config = dict(
    encoder_arch='wide_resnet',
    encoder_avg_pool_shortcut=False,
    text_encoder_causal=False,
    text_encoder_layers=6,
    text_encoder_activation='gelu',
    residual_init='zero_last',
    orthogonalizer='newton_schulz_5',
    adamw_lr_other_params=0.00091,
    batch_size=256,
    epochs=36.2,
    lr_schedule='constant',
    adamw_weight_decay_other_params=0.01,
)
Rows from block 3 of the image encoder of a small contrastive image-text model, named by matrix and row number. Rows with one number belong to one channel. Each number is 128 + 24 x the weight over its row's rms, rounded and kept within 0 to 255. All counts start at 0. Numbers have three digits each.
Before each channel's rows are labels from the 100 images, of 14848, where the channel reaches its highest value: "colour at peak" is the nearest of a few named colours to the mean colour under the peak. Only what is clearly more common there than usual is listed. The data: regions of photos with short descriptions (Visual Genome).
# convs0: first 3x3 conv (encoder.blocks.3.convs.0.weight, 144x144x3x3, each kernel summed), inputs 0-143
# convs1: second 3x3 conv (encoder.blocks.3.convs.1.weight, 144x144x3x3, transposed, each kernel summed), outputs 0-143

colour at peak: white; pink
convs0.133:162117148110108121147128141150146124089149130143109114120086120089113166100099129108112104131116111145125133106056112132097102085136126118120138123131145116099102132050119138152130124114120140153189145137149135159136102155130104121145116100073112078127104109152099138120139148112152119131110172162113126104123131103121128086110143163127139103124124120146090096087081133139105106133131094076066109136103121157126127109125123160094137
convs1.133:133139138171153179140110120145114122135104115099167110135143184149112098135103145118144116148138072144156181145148134058130098097141089143163132091113105145163131155196147167101145151115136118157149148110099149113131123126144118141145139161098114116102144160155120102143117131127110140158166120085107129137102153114079136119138161112100162147122140163137117090125149117140121108127123111149173154113111085116144148123096130124136111

colour at peak: pink
convs0.65:116113131111176137108104142143112147120148116126140109095172132147141142119129145085165163151131136124135088124148110121083080123111108101155144107109128114109111119128125139092075153120111154142157085131143109167120104125149153149168175098199139112164153146168136104125104142109144127153120097137105130107090069118087147089154103116121171116113148138105099100080098158132151116122136152131113109120135165114138107134122127131117171
convs1.65:120108120138160131150144144090104111126145159111113102143189124118135127096121131113129117156170124104148111130121160128128125109140134140102096169116132114144171153139118084103170080116129122113193118135079104126095144082129121133142141163123104103125135159127132138137131121097123165115108136148161105119136165093153141125115130119129089175127084107103147109094169136090076150152118132093158165143095108136161140165126107163168129

colour at peak: black
convs0.84:112128097148106145098113111153146130124104116117124123133117149084140158160139121137124120163116136156151153117134123143133171107122122091139150140150126164124103099114175126107125144120131108137125127127129142136097129135121146063108145133131130137143098152145113120133140154123194135091121134068132117106161119160125161132142115170135077132139129101122150154095136120029103117139124165109132149182097139112097117066101145104129173
convs1.84:104117133110091127129128131135072135119128133116142149113116144146078151147099136149124134148143104128154085150147149131161170138131145132099168123148154174186119135071105098127119124143126110087088099154125108086121143110154138137125147103105130072167131120151133103088176148130108139121092110128104175142140138088146087159069148154140143117119095142114139138137107110135143124106064157135154128141149154152130124095137129129139108

colour at peak: orange
convs0.43:123092117108133113085124112116054145147039116116123152077156131161120168146151153120120154114140145160099107116105141138105122116096116132133111113096118145086140110090100119110133114113111144129158143146098161146114061148129081133146158151145126127128131108158148134119119102146096111161140117106122139136093112131110147095124107155100123091150097123128128141127103143141165129138116134149119113090120140133144130198170142100147157
convs1.43:132135114147116105106140130136055078147144142157130141139102150123110106135133096135148135129130107126139164113127114096117128066115108153124163128195117153150122139133189180145122133075117169147154166115167135128123154136158133126115143141123125136091087115113103132118113128109093157111120136138151120131110095093119117161127122087120113142156105148122139105112129113101115148119135135119114125124124120113136113132175046122196160

colour at peak: black
convs0.111:108144107130122141159088100103087116142158120105153138133147119121155167158108116067137135106106110126122104142118110062072114111181108151116101131117123129096120105152120113116108103137121120130145149142170123113145110089131117076146130116137130108149130149107144150153134103129163130147129149154125111167153149104106123155145136132141127181121113109120137103093152125075139128165128170123084149174104164110104131100078166149140096
convs1.111:105123121115140099111111095119098096150121174144127155116125124110162116122103134146093097129137119111143138070092076103156125098085125160111132137149148123190083110130116123130164118140137145062116133081116133129126144122125111108106132123090120160105088143130162128095160128125127101135130152133111135147116133093112143124088136149152093166092130147105069167143121141151107155157110133089143123133166144111128103141117151130170075

colour at peak: black
convs0.78:154155162140121125119089165128137135085129117116140120144115123096133090094114137137142093167124112142114162172144162115096132103173133129116182120106144112115098163093129126119144137147152121141142168155140148131152097138120090079106155112152106121174106126138177086131136119114132139134134097136117092119141144148079174108114114111134082115107118096155105136137131139075100131118128156144147145203159159106105127083117129133126139
convs1.78:157132156135126121115174104129085145157134127114150185077092161109100151126143108128128162153092141119112083089156107112118104142150142147116128140142128165161152134132108128150135132144127128114082090153102129064154120130088100097108142102113097150135091111130114116097153158131130114158076143131148139117120134089134106163142119156141162120124086167135129160134099113156159084127111171100098133101137139151131105143096152135112152

colour at peak: white
convs0.142:113152135133152152108124131061174131097104175088110106145092128089152095088150162111122108126141096106127076135115136142176167108106137111129120136152150098127136132125110124106133142141112119120135171110115141159092129110143124148152146124122122133180122162088166125104139092116151116159117130100106137123118141096093121137161146078130137106142128125143093101119112135119120093143106160100109154076132155131164160171139174101134156
convs1.142:110121206113086128138116136147090173151117092105129149183169156161108128124137136083103142100126147145100107131174145110132132150141135119095132137134135096130173140115137128151107117126145179141150105145117158078107120126115103116158122105147135135095108118133114115119108085117107145122155124196143158180081123105134162111108086163114108157123116124140129121142153098122136131153163092131107153159126133101145141148110094126141123

colour at peak: brown
convs0.92:110192086153106074110139141139110125134159143155144111112100135159123093128137148102160108080136112113103112119078121131141091131127125099097117156108143103154110189086147142130120123165118107117114126077070113140118134118159154146162120120143169087174139149135088113115137107125123142123178156146117182125119093126117149116097095100127126124144118095073122143124132140111102112135133115123148114153159126130107156134120116143164112
convs1.92:161085219164154128161132137195116131124140136114100127154144165147132139118109135155128137130084134111141140145147124150149089164138125158124139125121084114097121132182122091131147137148152119132131108177134144118111122111122132151096119125172127122114082132112138130163132112121102143182138106176157114176117146144140133108147125121118144114098097127135102147097139109088114127152159137149127140150160159139128145142145140078178153

colour at peak: blue
convs0.42:115186134117128129111152126111111115093119121105090091135120132126123128138150160110126112143149129183149138110146125175135108138120123103136148102112129121150122129115125098122163150151168121152162118165096137148108126100127103125115185127108138126134135131120133130083163122114145098114140121080134117110146167134110133128139116083165138156133115098145132085147159153139121075192163132087063115121121120172121129201162158154124130
convs1.42:113125121135126118090123117089072123164109115050157156121137121126148171097105108158106152133086135125122133092117145104150165123155128132075110142152117151129106123154124143151087136163110107103137155082123118092148119163107100069084138089117166134111115138163104113165147111179106127130136106124133110134124148111144128121135174140117127130155124103152140099121121164137129117145106118155146149123138121138122174109098102137150181

colour at peak: white; pink
convs0.31:145126131116136167149119111172127120139139152139160160126103107098103112096167108089109118125145131093098118129114100149099101116134157122168156110135162136196132130086101109177138160168109133148136157147091156146121116118131126112128112164116127125130095150123153119123143126097131133112120116134148165132153155191117172136128137160135091136072162120132150104091143096140117108124145079144122122093158121143147143113100182170102108
convs1.31:142122153125156142111116138159139138186124150166084144120122148143152134109095094124154077149131102131118134104117138097151154165095115136153162134126139131118124166135128154103102142123185104145151171112115111105096159136116096101102143129138136132103127103096119113094100127121113121130135152111147151139083131152173134159152134123155138159179141121142125139156159185144155131110128083113174111133184071108093158100120145127126143

colour at peak: blue; cyan
convs0.121:123137118144127120130151094123170119118125099138106115110088107138122123104129125127125106164103128117093128116145118075219134112130114109082161091142119117125117149097134128151121178145167098105152154127150112175122166119100142129107153152142118125126104142135084129115147099116149141106084156120157093140125128130133100130093164074129132145096145116151108126110108144142147097118099095146160112142127135135111098162127158165096058
convs1.121:099124117119123118116125097129107118091115145128157086170111147123120126152185162128137126145180130105134155139125127129074158123108113100144100125116114118103122157166144160113087162135101107102133054104126113116144117136107132105138120124176130118164116099115101141147165123131112146136164130154145144102134141116102104135155100119127138118094112084146095147114183135157131139142132151089129165082133111164129106071130094089144168

colour at peak: blue
convs0.134:112100127132143101122147103129101126100099136165080102087110149119124080130139159099126142126123157095139149150147151135133140136163137110132148120140133105115118087093133125130161168158169115142137147118100123130102122118121090173117125117075133116105094134083078097133150142116145127080123160090125096097118118140139150135154141124126143138138118110065136106120121118143088104123130061116089128113118093158060113164147110157141116
convs1.134:140131109123103117107114097130154103142115124078150109181144135105126129115158112150128146138085131141127191153101180121150145140117138108180151141126124116121118132144134146108126138111103109149107091113089140150131112126102100103103100167135154164089144133137163143151139122206138123135147124102113148096123154123108123091154112114155140092094165120207142181110155173157145109122145130134097135124154129134156124125152137113146140

colour at peak: black
convs0.107:129082109117127169128131118157144144159126096115140115104136094113152141159115103074158104098120108133114172165144139122098133109137058146129168114121125141129127153138171142125131171119091111133120108113141113116142132133143133111150116101114120185161177087179079137095145127106151136120135119171132081106131124085127081096101090121113109087142114142123080105135130129128094132114137169126121152133130150125111122141128174141102113
convs1.107:090138139133159123161136103122114127097169134142159041135106107135102115121115157152109132104138102105169125084121144167146110097129139090147127163140113144108148138183145129132152093105137119097115154127123143165144107123165133147189117160151092057108102153124129121130134127134096110125088127144146091113149159103155090136119100108123113131089090121143132129122125101098123167140094117124131107094139150140156116112106151135107146

colour at peak: black
convs0.120:122081134135132144117161079154100135108100127122162142134120130111139142147147152136120133125179164122120131147120155170139141140158126174144108171110140148171061105157149117105122153102122117126083106121166123134122157159139085129146108098109118144140162168144042129097116129076110123101104077105118143122110125104134104111107136134139143111114146144165116132099117092107126119107117122091164143148119147142143149184132127137141129
convs1.120:088129110098141115130115138097143114126135135117129077121072097156133099138143132120116161111130087167118072148178169125157100111081136105122149077124089125129129107086112113137168094107123132131121106121133155151139149147092117149140148158127085096164096104126131123154114139171133130105128123114123102081133107117153132089088136080089123118077123108158136127133171144105094159141118158090145105121152144147128103134135112127140142

colour at peak: grey
convs0.105:170117113119098101121132142064112131110138128110136081128106116112139061066141149120122107131114147155144163136130124121096124137134125144145160114145145100140169096126099104146132109093091087141101124175145175152148095125154122118120131089098117139111147092121112109105133133113114115117138127131117078118147164142143071120115131128116114138137133180161163126121167136098120112152149086121165118163143090184121153095144120144133129
convs1.105:116149146127118138105107129102126196143129153164158169149118084107118142167184128101120144130160084106086083124142142145164089080146125160142136103105117145099131144170144130126120138143131100109102092102119170117143103153096138081123121121106141102149126140150129139146115093128112134134144135145108154105123111158104121109157168147137115116141136096119174131137112115151130149142171115187059116113120157134134143156143131153113105

colour at peak: white
convs0.22:107113092116108159135103155110163126159112111099105139132155149135173130161171098124132163160130155135122162122124115128092160158144130111119131071147130166102128137099109122137115147150107148133121090076115115154097094087151105107117122099134135143136091093145129118112142120174104095164148148070106116130179134128139141114155098147143123097161090118130130161132106173128143117130123124113078113120105147128142128059112160127109139
convs1.22:121117153140155127117107114180162169119112107088144124156126184127099147086092138135135083136120160155132100089137117100107142085118106154134125125114134138119118112085148116122133061114128144119098134139107119102088164145137133083125087133103154100131128138148115137142112118074130173146118124126121140132123174120112111098113144124144103169126153138133125138082164119150085148147141102128156137102172111073124149126159140165159104

colour at peak: brown
convs0.123:094145089106132120139128171167086082145122109158134137142098163125119133122152145186150161075165136160128110147156125127075106118135126146136124134127162148152133095108111119086142110112078151111122094130116138096113093135132116163144138149139115097150145154133146131133081116129076093099106098098110107114134117122117137102090113139119164103116134107158117105076124123105173167133122146139133134106095127087142106164141109140103159
convs1.123:120117109090113116115080133090173113115104136127122083074105129129146124116112094097128159183149145149116154129134128117114122094081112152147161099093089116148090102121136130132159117126116173097127151118133123172136177143181111166150131160158147170154077119126125127166074134094116133140129101133136117092134147122138103111133108129117129130129108155129143126136115148092142149107166119097138108200155149130131132135152138112137116

colour at peak: white; pink
convs0.27:142098152123114194174143153131128128135136137124130180165125115086116104141125081127117143169144091066096100142101130149149131147108135135146162172075104099098105111135131129106105125125114102131134122139170110107144088136124095091123156151122125106130119166105158111142128130151148098111120126086099121120108112139099146149169143125135120117146186143176112125120141112120121132119147108125169114144133130135136159134077168132116187
convs1.27:118118194123119135099141144156166164150105134180115169127128109102127126124113117117136095118135124144091092168150124087124090149115130085156158125136173094150139124143121087122111117117178120179119142111063157163114139110121078134143128096144113077110075126106101143107114133106102118124116133124149141144143140150120100158127124131125101142080097125097134135161133157103154100130163120129098108126152132146126128138076118135111148

colour at peak: brown
convs0.15:137129095145108094146114117096059094186140133114111139122155166114161143080126128133118114109113130082094112133140103103143130098146104126125134124099163125156140114149152124178150139131122139147124090156103121103151133115111131156139106086127159088123125124104135140171107141130084100112125164120108124112135118130145116148125075157138114182113125101122079129117162128157162136171150087119171115156163133091107132150147135122173124
convs1.15:136120151124077116091131102159081132115114127170105132124103102123100105114150104128154103121095125127083125080089095121098139163089154166127191155103124122150081139145146113102132111147114135161144124082126140155088145120124146166153112116150136150108125145119101120163113129129136118123128114119102121139167129151129127106157146109174164107094143119154135139139085146106147122161184111143157107146113134112128148106201121148120122

colour at peak: red
convs0.80:103123124148099114091100134126137140105121133147158137151119139147139109137126119161153143154109155136136110117146136103153194123130149166088116155136147126135096134093141083077088147112151112136114138185135151111162136177142130148143160155124127134110121114102075098118090097106135109146101124124127095138121120136132096068134114135107124093063090143129186149149125125094141136132104124143175126173123099157167131106121145115142109
convs1.80:129126121135144110113144154119105078116116075138131148137111117097094133098108124138131190139114148114132066132167137142133077147119115124099119141114123128137152122160118141167117115130113122103136083127117125153151122140134142104118205161095096101111102093118153130116098140108096125102146133111130125129194071124140108148132113073134118135124098143120085077100111163108132093114093137121123159114107122096112111094161138119104128

colour at peak: pink
convs0.86:121098149118128201173135171139161139118197115102133091176090125117107105129169136116157096106148124122129171123135147139074099104154128149146149112142125164132142170135159115118105099121098113111123107128140137111092106142124108083125147125136131126124115089119114173140091084099056138099129150130108143156121145098103147157138110140154154124112128140140130128093119113095143113105122095137141136139179101126136114146142119155137116
convs1.86:124161192132143126112147125119165090126091140155201120108124111172111114132065108136113140139133113119139079107124121141097133122091118137141148103176145151153121102144132122136108109160137130080134148136124110165081140095136160138147092177103132132122077139115113110123112090140112076170114090142133126133134143163117146096166152177147141153178123133154108125117122165134127158139134123128154123124120093100142126145113136121124121

colour at peak: brown
convs0.68:138125137141135133120098115120119130123111107136094112160097103141144114132179133124146136103092113110106120099120133140089130088096175099124112120166138102123132100136130124136113116134185124139135109106129126119129155103118119134136096140111136112097144131101150162100131114119143166149119162100138164163184131136154119140148135089141071138087111114099121116181088072105139083111105093104080124167086123109132135069146122095101157
convs1.68:147107081141169120110121139130127167161135134132131162162141152153135095092144176138148135179126176160169086138153128127119183151104088133124069155134083114096122119111125177101128159135077106100104163146149110113109136091114133134143148126116147132165150159155135113126127138133107113139085106150122138112111142148114118133125140141136073128150153145133136123093189111128141116121102134141096128122117095118122119150091115102125091