Weights of a small contrastive image-text model.
Model: 16.9M parameters, encoder norm groupnorm, text encoder layers 6, text encoder norm layernorm.
Training: 7200 steps, batches of 256.
Rows from block 2 of the text encoder, named by matrix and row number. Rows with one number belong to one neuron. Each number is 128 + 32 x the weight over its row's rms, rounded and kept within 0 to 255. All counts start at 0. After the name is the row's rms in percent of the matrix's.
# fc1: MLP up (text_encoder.blocks.2.mlp.fc1.weight, 1536x384), inputs 192-287
# fc2: MLP down (text_encoder.blocks.2.mlp.fc2.weight, 384x1536, transposed), outputs 192-287
fc1.966 067 [127  97 138 110  87 119  75 156 185 124 101 105 128 189  85 193 167 105 201  94 155 132 122 118 137 124 131  75 147  87 138 123 103  90  96 178 113 103 131 169 148 193  88 109 108 138 142 132 131  73  83  97 150 124 121  94 128  67 159  84 134 141 110 173  69 150 159 119 123  87 149 138  65 142 142 126  83 126 174 110 134 140  65 161 133  46 135  92 149 119  89  55 108 138 154 153]
fc2.966 085 [ 82 116 134 115 106 103  64 131 155 128 120  87 133 157  88 169 208  79 192  79 159 155 118 151 149 148 151 122 171  13 174 116 131  97 103 179  94 161 148 181 118 174 120 123 161 148 112 106 130  77 120 142 143 116 126 114 155  91 159  98 137 127  68 167 175 113 156  94 154 133 138 117  67 134 132 155  94 112 171 118 156 137  85 179 127 109 137 127 184 122  84  82 103 151 155 162]
fc1.967 149 [114 107 107 158 108 107 123 105 115 176 102  79 115  74 109 184 169 143 137 118 109 138 181 108 167 113 112 160 127  70 121 132 107 144  94  90  61 159  97 124 146 135 115  94 138 168 170 126 128 122 176 113 105  86 100 116 110 151 147 111 120 119 223 155  79  98  80 122 215 155 154  99 142  71  77 112 101  66 155 150 160 183  86 120 117 141 113  99 101 115 135 118 127 140 119 101]
fc2.967 122 [ 97  76  76 127 143  55 136 140 175 145 123  83 100 105 118 110 110 137 164 131 110 145 140 105 106 180 140 158  93 157 125  97 161 105  87 125 154 112 168 185 116 123 141 146 154 174 114 148 132 132 105 143 176 112 155 145 109 134  91 122 110 188 124  99 154 120 158  92 180 147 138 107 134  86  79 104 127 158 110 120  97 161 154 123 134 118 108 105  96 131  89 138 168 131  55 104]
fc1.968 096 [134 133 148 139 128 125  85 121  93 109 104 101 111 178 158  81 135 133 171 163 144 140  51 147 157 107 111  85  85  82 189 139 107 107  86 130 133 153 146 104 114 173 110 173 128 143 114 100 143  74 139 141 170 102 117  61 126 130 145 186  99 128 134 171  97 138 142 155  39 143 130 104  88  98 131  86 103 111 119 131  83 124 142 228  82 137 121 167 119 149 198  93 149 145 134  85]
fc2.968 092 [ 86 168 147 133  99  95  96  94 109  60 130 132 151 129 171  94  90 162 137 170  98 119 110 160 135 106 161 115 100 107 164 176 133  67  92 121 107 185 133 133 145 132  71 140 128 116 105 136 159 115 146 154 149  69  92  71 144 166 116 171 128 146 107 152  86 112 118 179  68 165 134  74  44  96 145 134 125 112  89 137 121 152 129 190 106 110 134 138 195 146 153 110 152 177 135  94]
fc1.969 073 [152 101 168 151 160 142 114 174 180 107 113 161 137 179 160 110 188 124 143 124 114 112  94  69 118 127 112 100 104 164 153 126 157 116 125  97  84  76 121 110  88 179 160 133 135 142 106 131 119  99 111 147 109 155 175 126 129 113 125  63 153 144 154 109 159 185 145 128  89 142 185 143 104 117 133 143  87 170 164 130 139 143 108  82 113 112 136 171 134  97 131 136  83 147 109 142]
fc2.969 091 [117 107 157 142 181 106  93 167 107 144 118 160 121 138 175  76 168 164 126 143 216 139  86 100 102 140 138  93 155 142 127 109 119 123  65 131 109  63 154 133 109 164 148 114 153 127  48 151 106  60 125 134 127 110 143 144 154 147 134  76 140 158 117  97 129 139  93  99  49 171 148 114  97 128 105 103 108 127 142 103 167 121 112 141 115 144 145 169 152 111 145  82  86 111  74 119]
fc1.970 081 [167 139  85 192 119 139  98  89 154 147  92 137 151 150  85 184 163 134 146  97 171 141 121 129 111 143  94 123  84 143 140 122 119 127 147  99 153  94 139 108  98 137  51  63 116 145 116  53 129  81 115  70 115  88 146  97  67  49 137 140 114 139 141 133 148 171 156 157 101 138 140 165 111 123 100 113 123  76 170 132 130 130 168  68 159 128 172 204  89 152 164 139 134 151 103 101]
fc2.970 102 [186 142 105 201  90 155 142 125 142 140  97 162 146 134 129 152 146 135 112  81 135  96 174 134 117 149 126 160  94 160 132 110 129 138 161 110 154  81 146  88 102  93  69  64 122 181 158  91 146  68 112  72 113  89 136  86  97 119 146 106 171 133 123 137 161 142 167 151  86 115 148 153  75 132  77  67 140 132 151 114 121 134 156  55 149 137 192 190  87 102 130 167 109 149 121 165]
fc1.971 075 [122 179 135 133 120 112 120 142 121  43 122 140  95 127 161 112 131 158  91 191  95 118 116 170 173 120 177 108  40 155 138  90 158 195  91 143  35 104  56 141 106 130 176  85 140 100 161 141 121 150 157 113  79 113 121 157 134 131  79  99  98 126 133  95 105 131 128 188 152 108 164 143 144 122 134 184  99 112 165 206 159 131 141 177 153 154  78 100 130 153 177 123 130 160 131 156]
fc2.971 088 [125 133 124 110 114 125 132 148 144  60 105 151 128 140 153 137 117 156 118 179  80 135 115 162 142 136 126 111  76 150 183 137 166 165  94 124  99 128  64 147 121 141 143 105 131 118 123 151  89  69 146 123 103  78 147 135 131 128 122  69 111 195 116 102  83 149 110 104 117 125 116 104 105 170 100 193 132 145 164 161 134 104 107 152 141 134 128 112 144 131 185 113 102 118 142 166]
fc1.972 053 [ 99 135 138  78 205 144  92  57 148  92 153  65 168 159 162 147 137 130 111  93 188 126 143 102 135 111 133 126 149  69 112 127 152 126 129 139 211 115 135 151 177 151 108 102 122 166 151 120 157 112 140 149 116 140 133 136 207 117 123  64  90 105 138  83  73  86 169 153  92 114  91 147  81 130  78 122 114 139  94  89 186 128 124 160 149 142 156 151 142 148 121  98 114 132 110 147]
fc2.972 064 [136 143 120 111 151 113 112  97 140  94 212  87 150 150 150 114 152 133 123  90 178 114  95 142 147 102  74 103 182  79 136 118 157 141 124 150 242 143 148 141 178 151 104  90 144 145 170  88 112 143 108 106 119 154 122 121 193 145  87 107  91  86  85  81  98 128 138 136 125 121 115 161 102 136 105 147  96 166 121  96 167 122 133 165 113 158 177 148 176 121 107 119 122 156 109 147]
fc1.973 053 [121 125 142 127 170 177 138 106 116 145 165 121 109 101 179 165 147 167  83 115  84 142 144 175 159 100 127  52  80 103 130 175  96 136 125 150 113 163 153 147 146 151 115 141  82 104 125 152 149  92 133  88 156 169 142 144 137 138 101 111  91 104 150  67 147 138 123 152 132  61 140 177  84 148  78  94 109 135 144 182 130 102 121 140 137 129 164 155 162  73 125  69 104 120 185 151]
fc2.973 067 [107  61 148 102 172 128 147 136 157 144 162 134 157 157 154 115 105 172  67  58  85 156 119 173 150 158 118  74  69 111 127 173 106 118  91 121  96 168 159 139 170  79 135 150 113  93  84 104 139 147 135  71 153 184 146 130 100 166  89 108  82  95 125  89 119  85 117 153 161 126 126 167 184 189 149  91  84 118  89 157 171 103 143 122 165 158 193 131 136 107 109 126 101 138 153 110]
fc1.974 061 [141 171  87  71 125  91 106 127  97 139  74 150  80 103 132 189 119 149 123 165  79 111 149 177 169 128 123  81 113  94 110 161 134 126 150 102 117  58 116  80 140 111 109  85 124 172 138  90 102 120 188 102 139 114 146 159 131 106 124  88 151 106 128 114 106 152 103 141  84 146 150 182 119 163 126 156 150 111 187 167 100 126 147 179 110  96 124 105 122  87 137 104 118 166 138 150]
fc2.974 078 [158 130  80  96 158 104 135 107 109 131  95 170 107 152 101 143  70 121 106 186  88 131 154 148 180 140 114  83 130 106 109 121 119 132 152  92 112 110 121 140 156 130 102 106 105 151 112 110  98 143 183  69 143 145 157 162 152 114 134 100 143 109  91 140  67 136 123 153  68 154 145 149 103 154 127 161 177 102 228 157 128 142 131 111 113 113 112 118 165 106 104 123 142 151 151 144]
fc1.975 057 [ 85 158 173 157 115 140 132 109 103 128 112 164 100 117 167 144 112 127 158 139 115 134 110 171 169 150 129 122 123 119 105 166 118 182 148  52 207  60 137 153 144 141  91  71  69 240 153  62 126  62 218  96 129 133 140 135 140 152 137  91 177 194 158 131  99 144 110 196 118 134 125 125 140 157 182 113 187 123 240 102  98 132 136  90 174  93 166  71  82  76  74 140 165  95  77 117]
fc2.975 079 [159 133 137 191 121 103 161 124 160 129 148 182 108 121 161 127  94  86 146 146 111 143 112 175 150 112 126 129  96 169 115 111 143 126 157  49 167 120 158 166 165 133  96  74  92 191 154  81 122 152 220 119 104 167 134  43 170 141 142  78 162 154 112 149 151 189 126 228 122 122 108 118 124 141 130  76 184 115 230  89 106 170 139  70 147 100 145  91  88  86 106 142 187 101  80 114]
fc1.976 082 [176 134 124 140 128 169  94 117 143  48 189  98 113  18 159 117  99  99 131 164 113 173 129 124 101 169 160 168 108 133 105 114  96 116 215 125  94  52 108 103 153  69 119 113 111 156 203 211 118  71 124 170 140 170 123  58  78  99 112 134 125 162 103 115 141 144 147 117  81 189 208 130 124 159 140 183 106 122 159 108 110 106 183 152  64  90 106 150  65 131 133 144 115  92 132 136]
fc2.976 084 [170  82 123 109 161 139 111 123 102  18 186 138 114  88 203 166  62 113  88 119 145 114 153 126 165 159 144 174  87 175 111  89  67 126 197 115 132  63 135  87 148 107 102 142 100 134 167 174  97  74 135 138 105 152  82 137 113  65  95 145 111 159 129 127 148 122 107 116 128 157 188 119 116 163 182 131 141 137 120  88 107  72 166  86  67 137 142 133 104 160  97 122 135 112 110 132]
fc1.977 103 [174 148 109  92 122 122 146 132  73 147 121 106 136 114 124 103 190 116 199 132 117 148 105 137 158 172 128 201 128 162 158 120 133 169 118 128  91 147 134  98 103 132 161 109 141 143 174 157 107  76 115 167 150 103 114  95  99  82 108 115 110 108 133 139 129 132  40 130 137  63 143 161 192  97 114 108 115 188  81  47 107 130 141 147 140 152 101  98 103  67 118 135 130 161 114 157]
fc2.977 092 [111 110 132 127 121 147 153 112  74 120 123 140 123  76 129 116 206 162 114 121 126 132 101 168 146 102 128 162 149 186 140 105 147 140  95 101  96 120 122 118 159 141 179 146 140 178 111 136 143  74 118 121 145 129 107 152 124 152  53 128 141  85  91 135 121 157 105 101 192 123 110 136 170 112  73 135 154 115 103  59  29 128 137 150 106 131 103  94 140 105 155 114 109 169 138 134]
fc1.978 073 [146 126 109 111 142 114 172  95 168 100  96 125  98 130 141  98 189 115  79  96 134 108 153 147 160 152 161 103  88  73 138 164 152 125  82 115 151 111 128 106 130  98 103 160 137 184 186 154 131 129 127 155  92 125 100 103  93 140 121 132 157  85 152 125 112 138  66 128 107 101 152  57 152 158 143 117  86 117  59 136 183 132 150 163 152 212 135 109 101  95 143 109  94 120 141 153]
fc2.978 090 [140 102 142  88  94 131 142 112 184 120  97 135 175 148 116 129 161 108  89  53 120 109 115 166 187 108 169 136  95  68 149 159 128 152  90 107 194 112 110  80 123  95 121 145 109 191 181 167  73 153 167  79 125 118  82  87 136 168 154 139 151  90 175 118 123 161  79  68  94 135 172  55 101 174  89 116  92 107  52 132 167 136 118 118 109 146 163 103  89 106 144 140  85 155  62 129]
fc1.979 102 [100 150 114 173 162  91 112 109 109 144  77 164 118 159 121 101 151 138 155 149 122 166 119  96  78 108  48 128 167 107 140 108 105 124  86 111 158 148  87 115  97 153 128 140 118  89 203 130 104 104 134 180 134 129  88 112 130 132 116 155 133 125 119 134 150 156 132 119  77  65 129 117  48 112 133 135 119  63 117 173 139 157 105 150  95  92  78 125  63 101 124  79 130 105 141 174]
fc2.979 091 [131 102 117 122 112 138 139 116 156 103 157 106 107 128 134 135 186 158 110 150 126  79  82 135 107 148  39 147 161  99 133 129 110 165 120 146 127  89 139  91 129 126 133 105 158 126 207 149  60  76 121 150 144 105 113 151 165 182  72 120 162  93 163 147  58 113  94 160  80  82 101  92  68 124 110  82 162  39  78 140 139 111  70 125 139  98 135 113  97 198 112 107 129 136 101 177]
fc1.980 064 [ 96  68  74 104 160 132 141 149 138 131 148 145 144 168 119 111 153  84  87 105  99 212 139  94 159 172  92 111 102 113 155 189 161 139 169 135  93 146 125 145 140 102 191 148 171 135 124 124 160 173 125 151  84  70 118 173 132 107 123 159 123  91 129  92  96  85  98 164 193 144 142 168 136 115 111 104  64 163 149  93 157 143  80  87  80 169 163 125 135 119 107  77 162 114 156 161]
fc2.980 084 [ 95 113  68  92 133  98 150 136 119 146 130 166 130 140  71 140  89 122 102 105 128 150 147 100 118 177 102 113 140 126 151 200 162  99 193 181  91 153  99  99 107  73 132 160 141 162  95 132 137 188 120 138  67  91 119 174 111  98 147 150 153  98 133 100 116  94 101 143 211 150 130 165 157 101 135  55  87 172  95  94 147  98 116 100  99 142 150 137 152  90 133  99 131 111 148 159]
fc1.981 104 [146 112 100 124 104 104 108 127 122 131 127  90  83  96 160 164 164 123  92 100 142 127 143  94 130 176 133 130 103 149  96  95 152 127 169 103 151  94 122 101 156  87  77 107 122 112 201  86  92  49 115 132 121 150  93 112 185 130  82  97 156  87 123 117 109 155 109 139 135  96 114  85 121 105 160 159  77 145 142 126 155 175 124 149 148 130 102  67 176 128 163 132 119 145 116 146]
fc2.981 121 [143 107 101 127 119 106 167  98 113 117  73  85 127  67 158 177 138 142  88  82 123 113 150 105 124 116 162 131 129 102  98  82 158 104 165 100  73  75 153 130 173 153 107 107 139  80 198  62  76  95  74 121 144 149 102 121 206 117 121 140 163 123 113  99  83 135 127  93 161  66 114 137 164 108 147 141 103 165 108 117 113 136 121 144 143 105 156  68 153 120 140 107 143 140 116 142]
fc1.982 117 [107 161 139 149 163 127 114 147 143 115 176 118  64 135 146 163 150 117 155 198 102  61 185 156 109  98 121 108 137  61  89 107 102 108 126  97  86 117 109 114 123 156 145 103 169 145 105 114 116  49 172 107 120 100 102 114  69 123 175 164 132 135 135 126 139 146 109  98  41  92  87 114  80 148 115 213 102  70 130  81 125 135 172 100 107  85 103  75 153 124 116 105 154  97 112 121]
fc2.982 105 [131 121 131 137  86 134 119 163 126 193  98 106 108 107 141 118  88  88 208 145  77 122 177 134  85 130 153 118 135  38 130  94 102 155 156  89  90 166 100 184  77  97 120 103 111 119  91 145 142 105 157  82 110  98 103 139 110 112 157 137 127 197 130 115 168 122 126  97  91 127  94  91 141 124 126 162 175 111 102 120 191 142  96 112 127 155  69 121 153 117 106 106 138 118 154 128]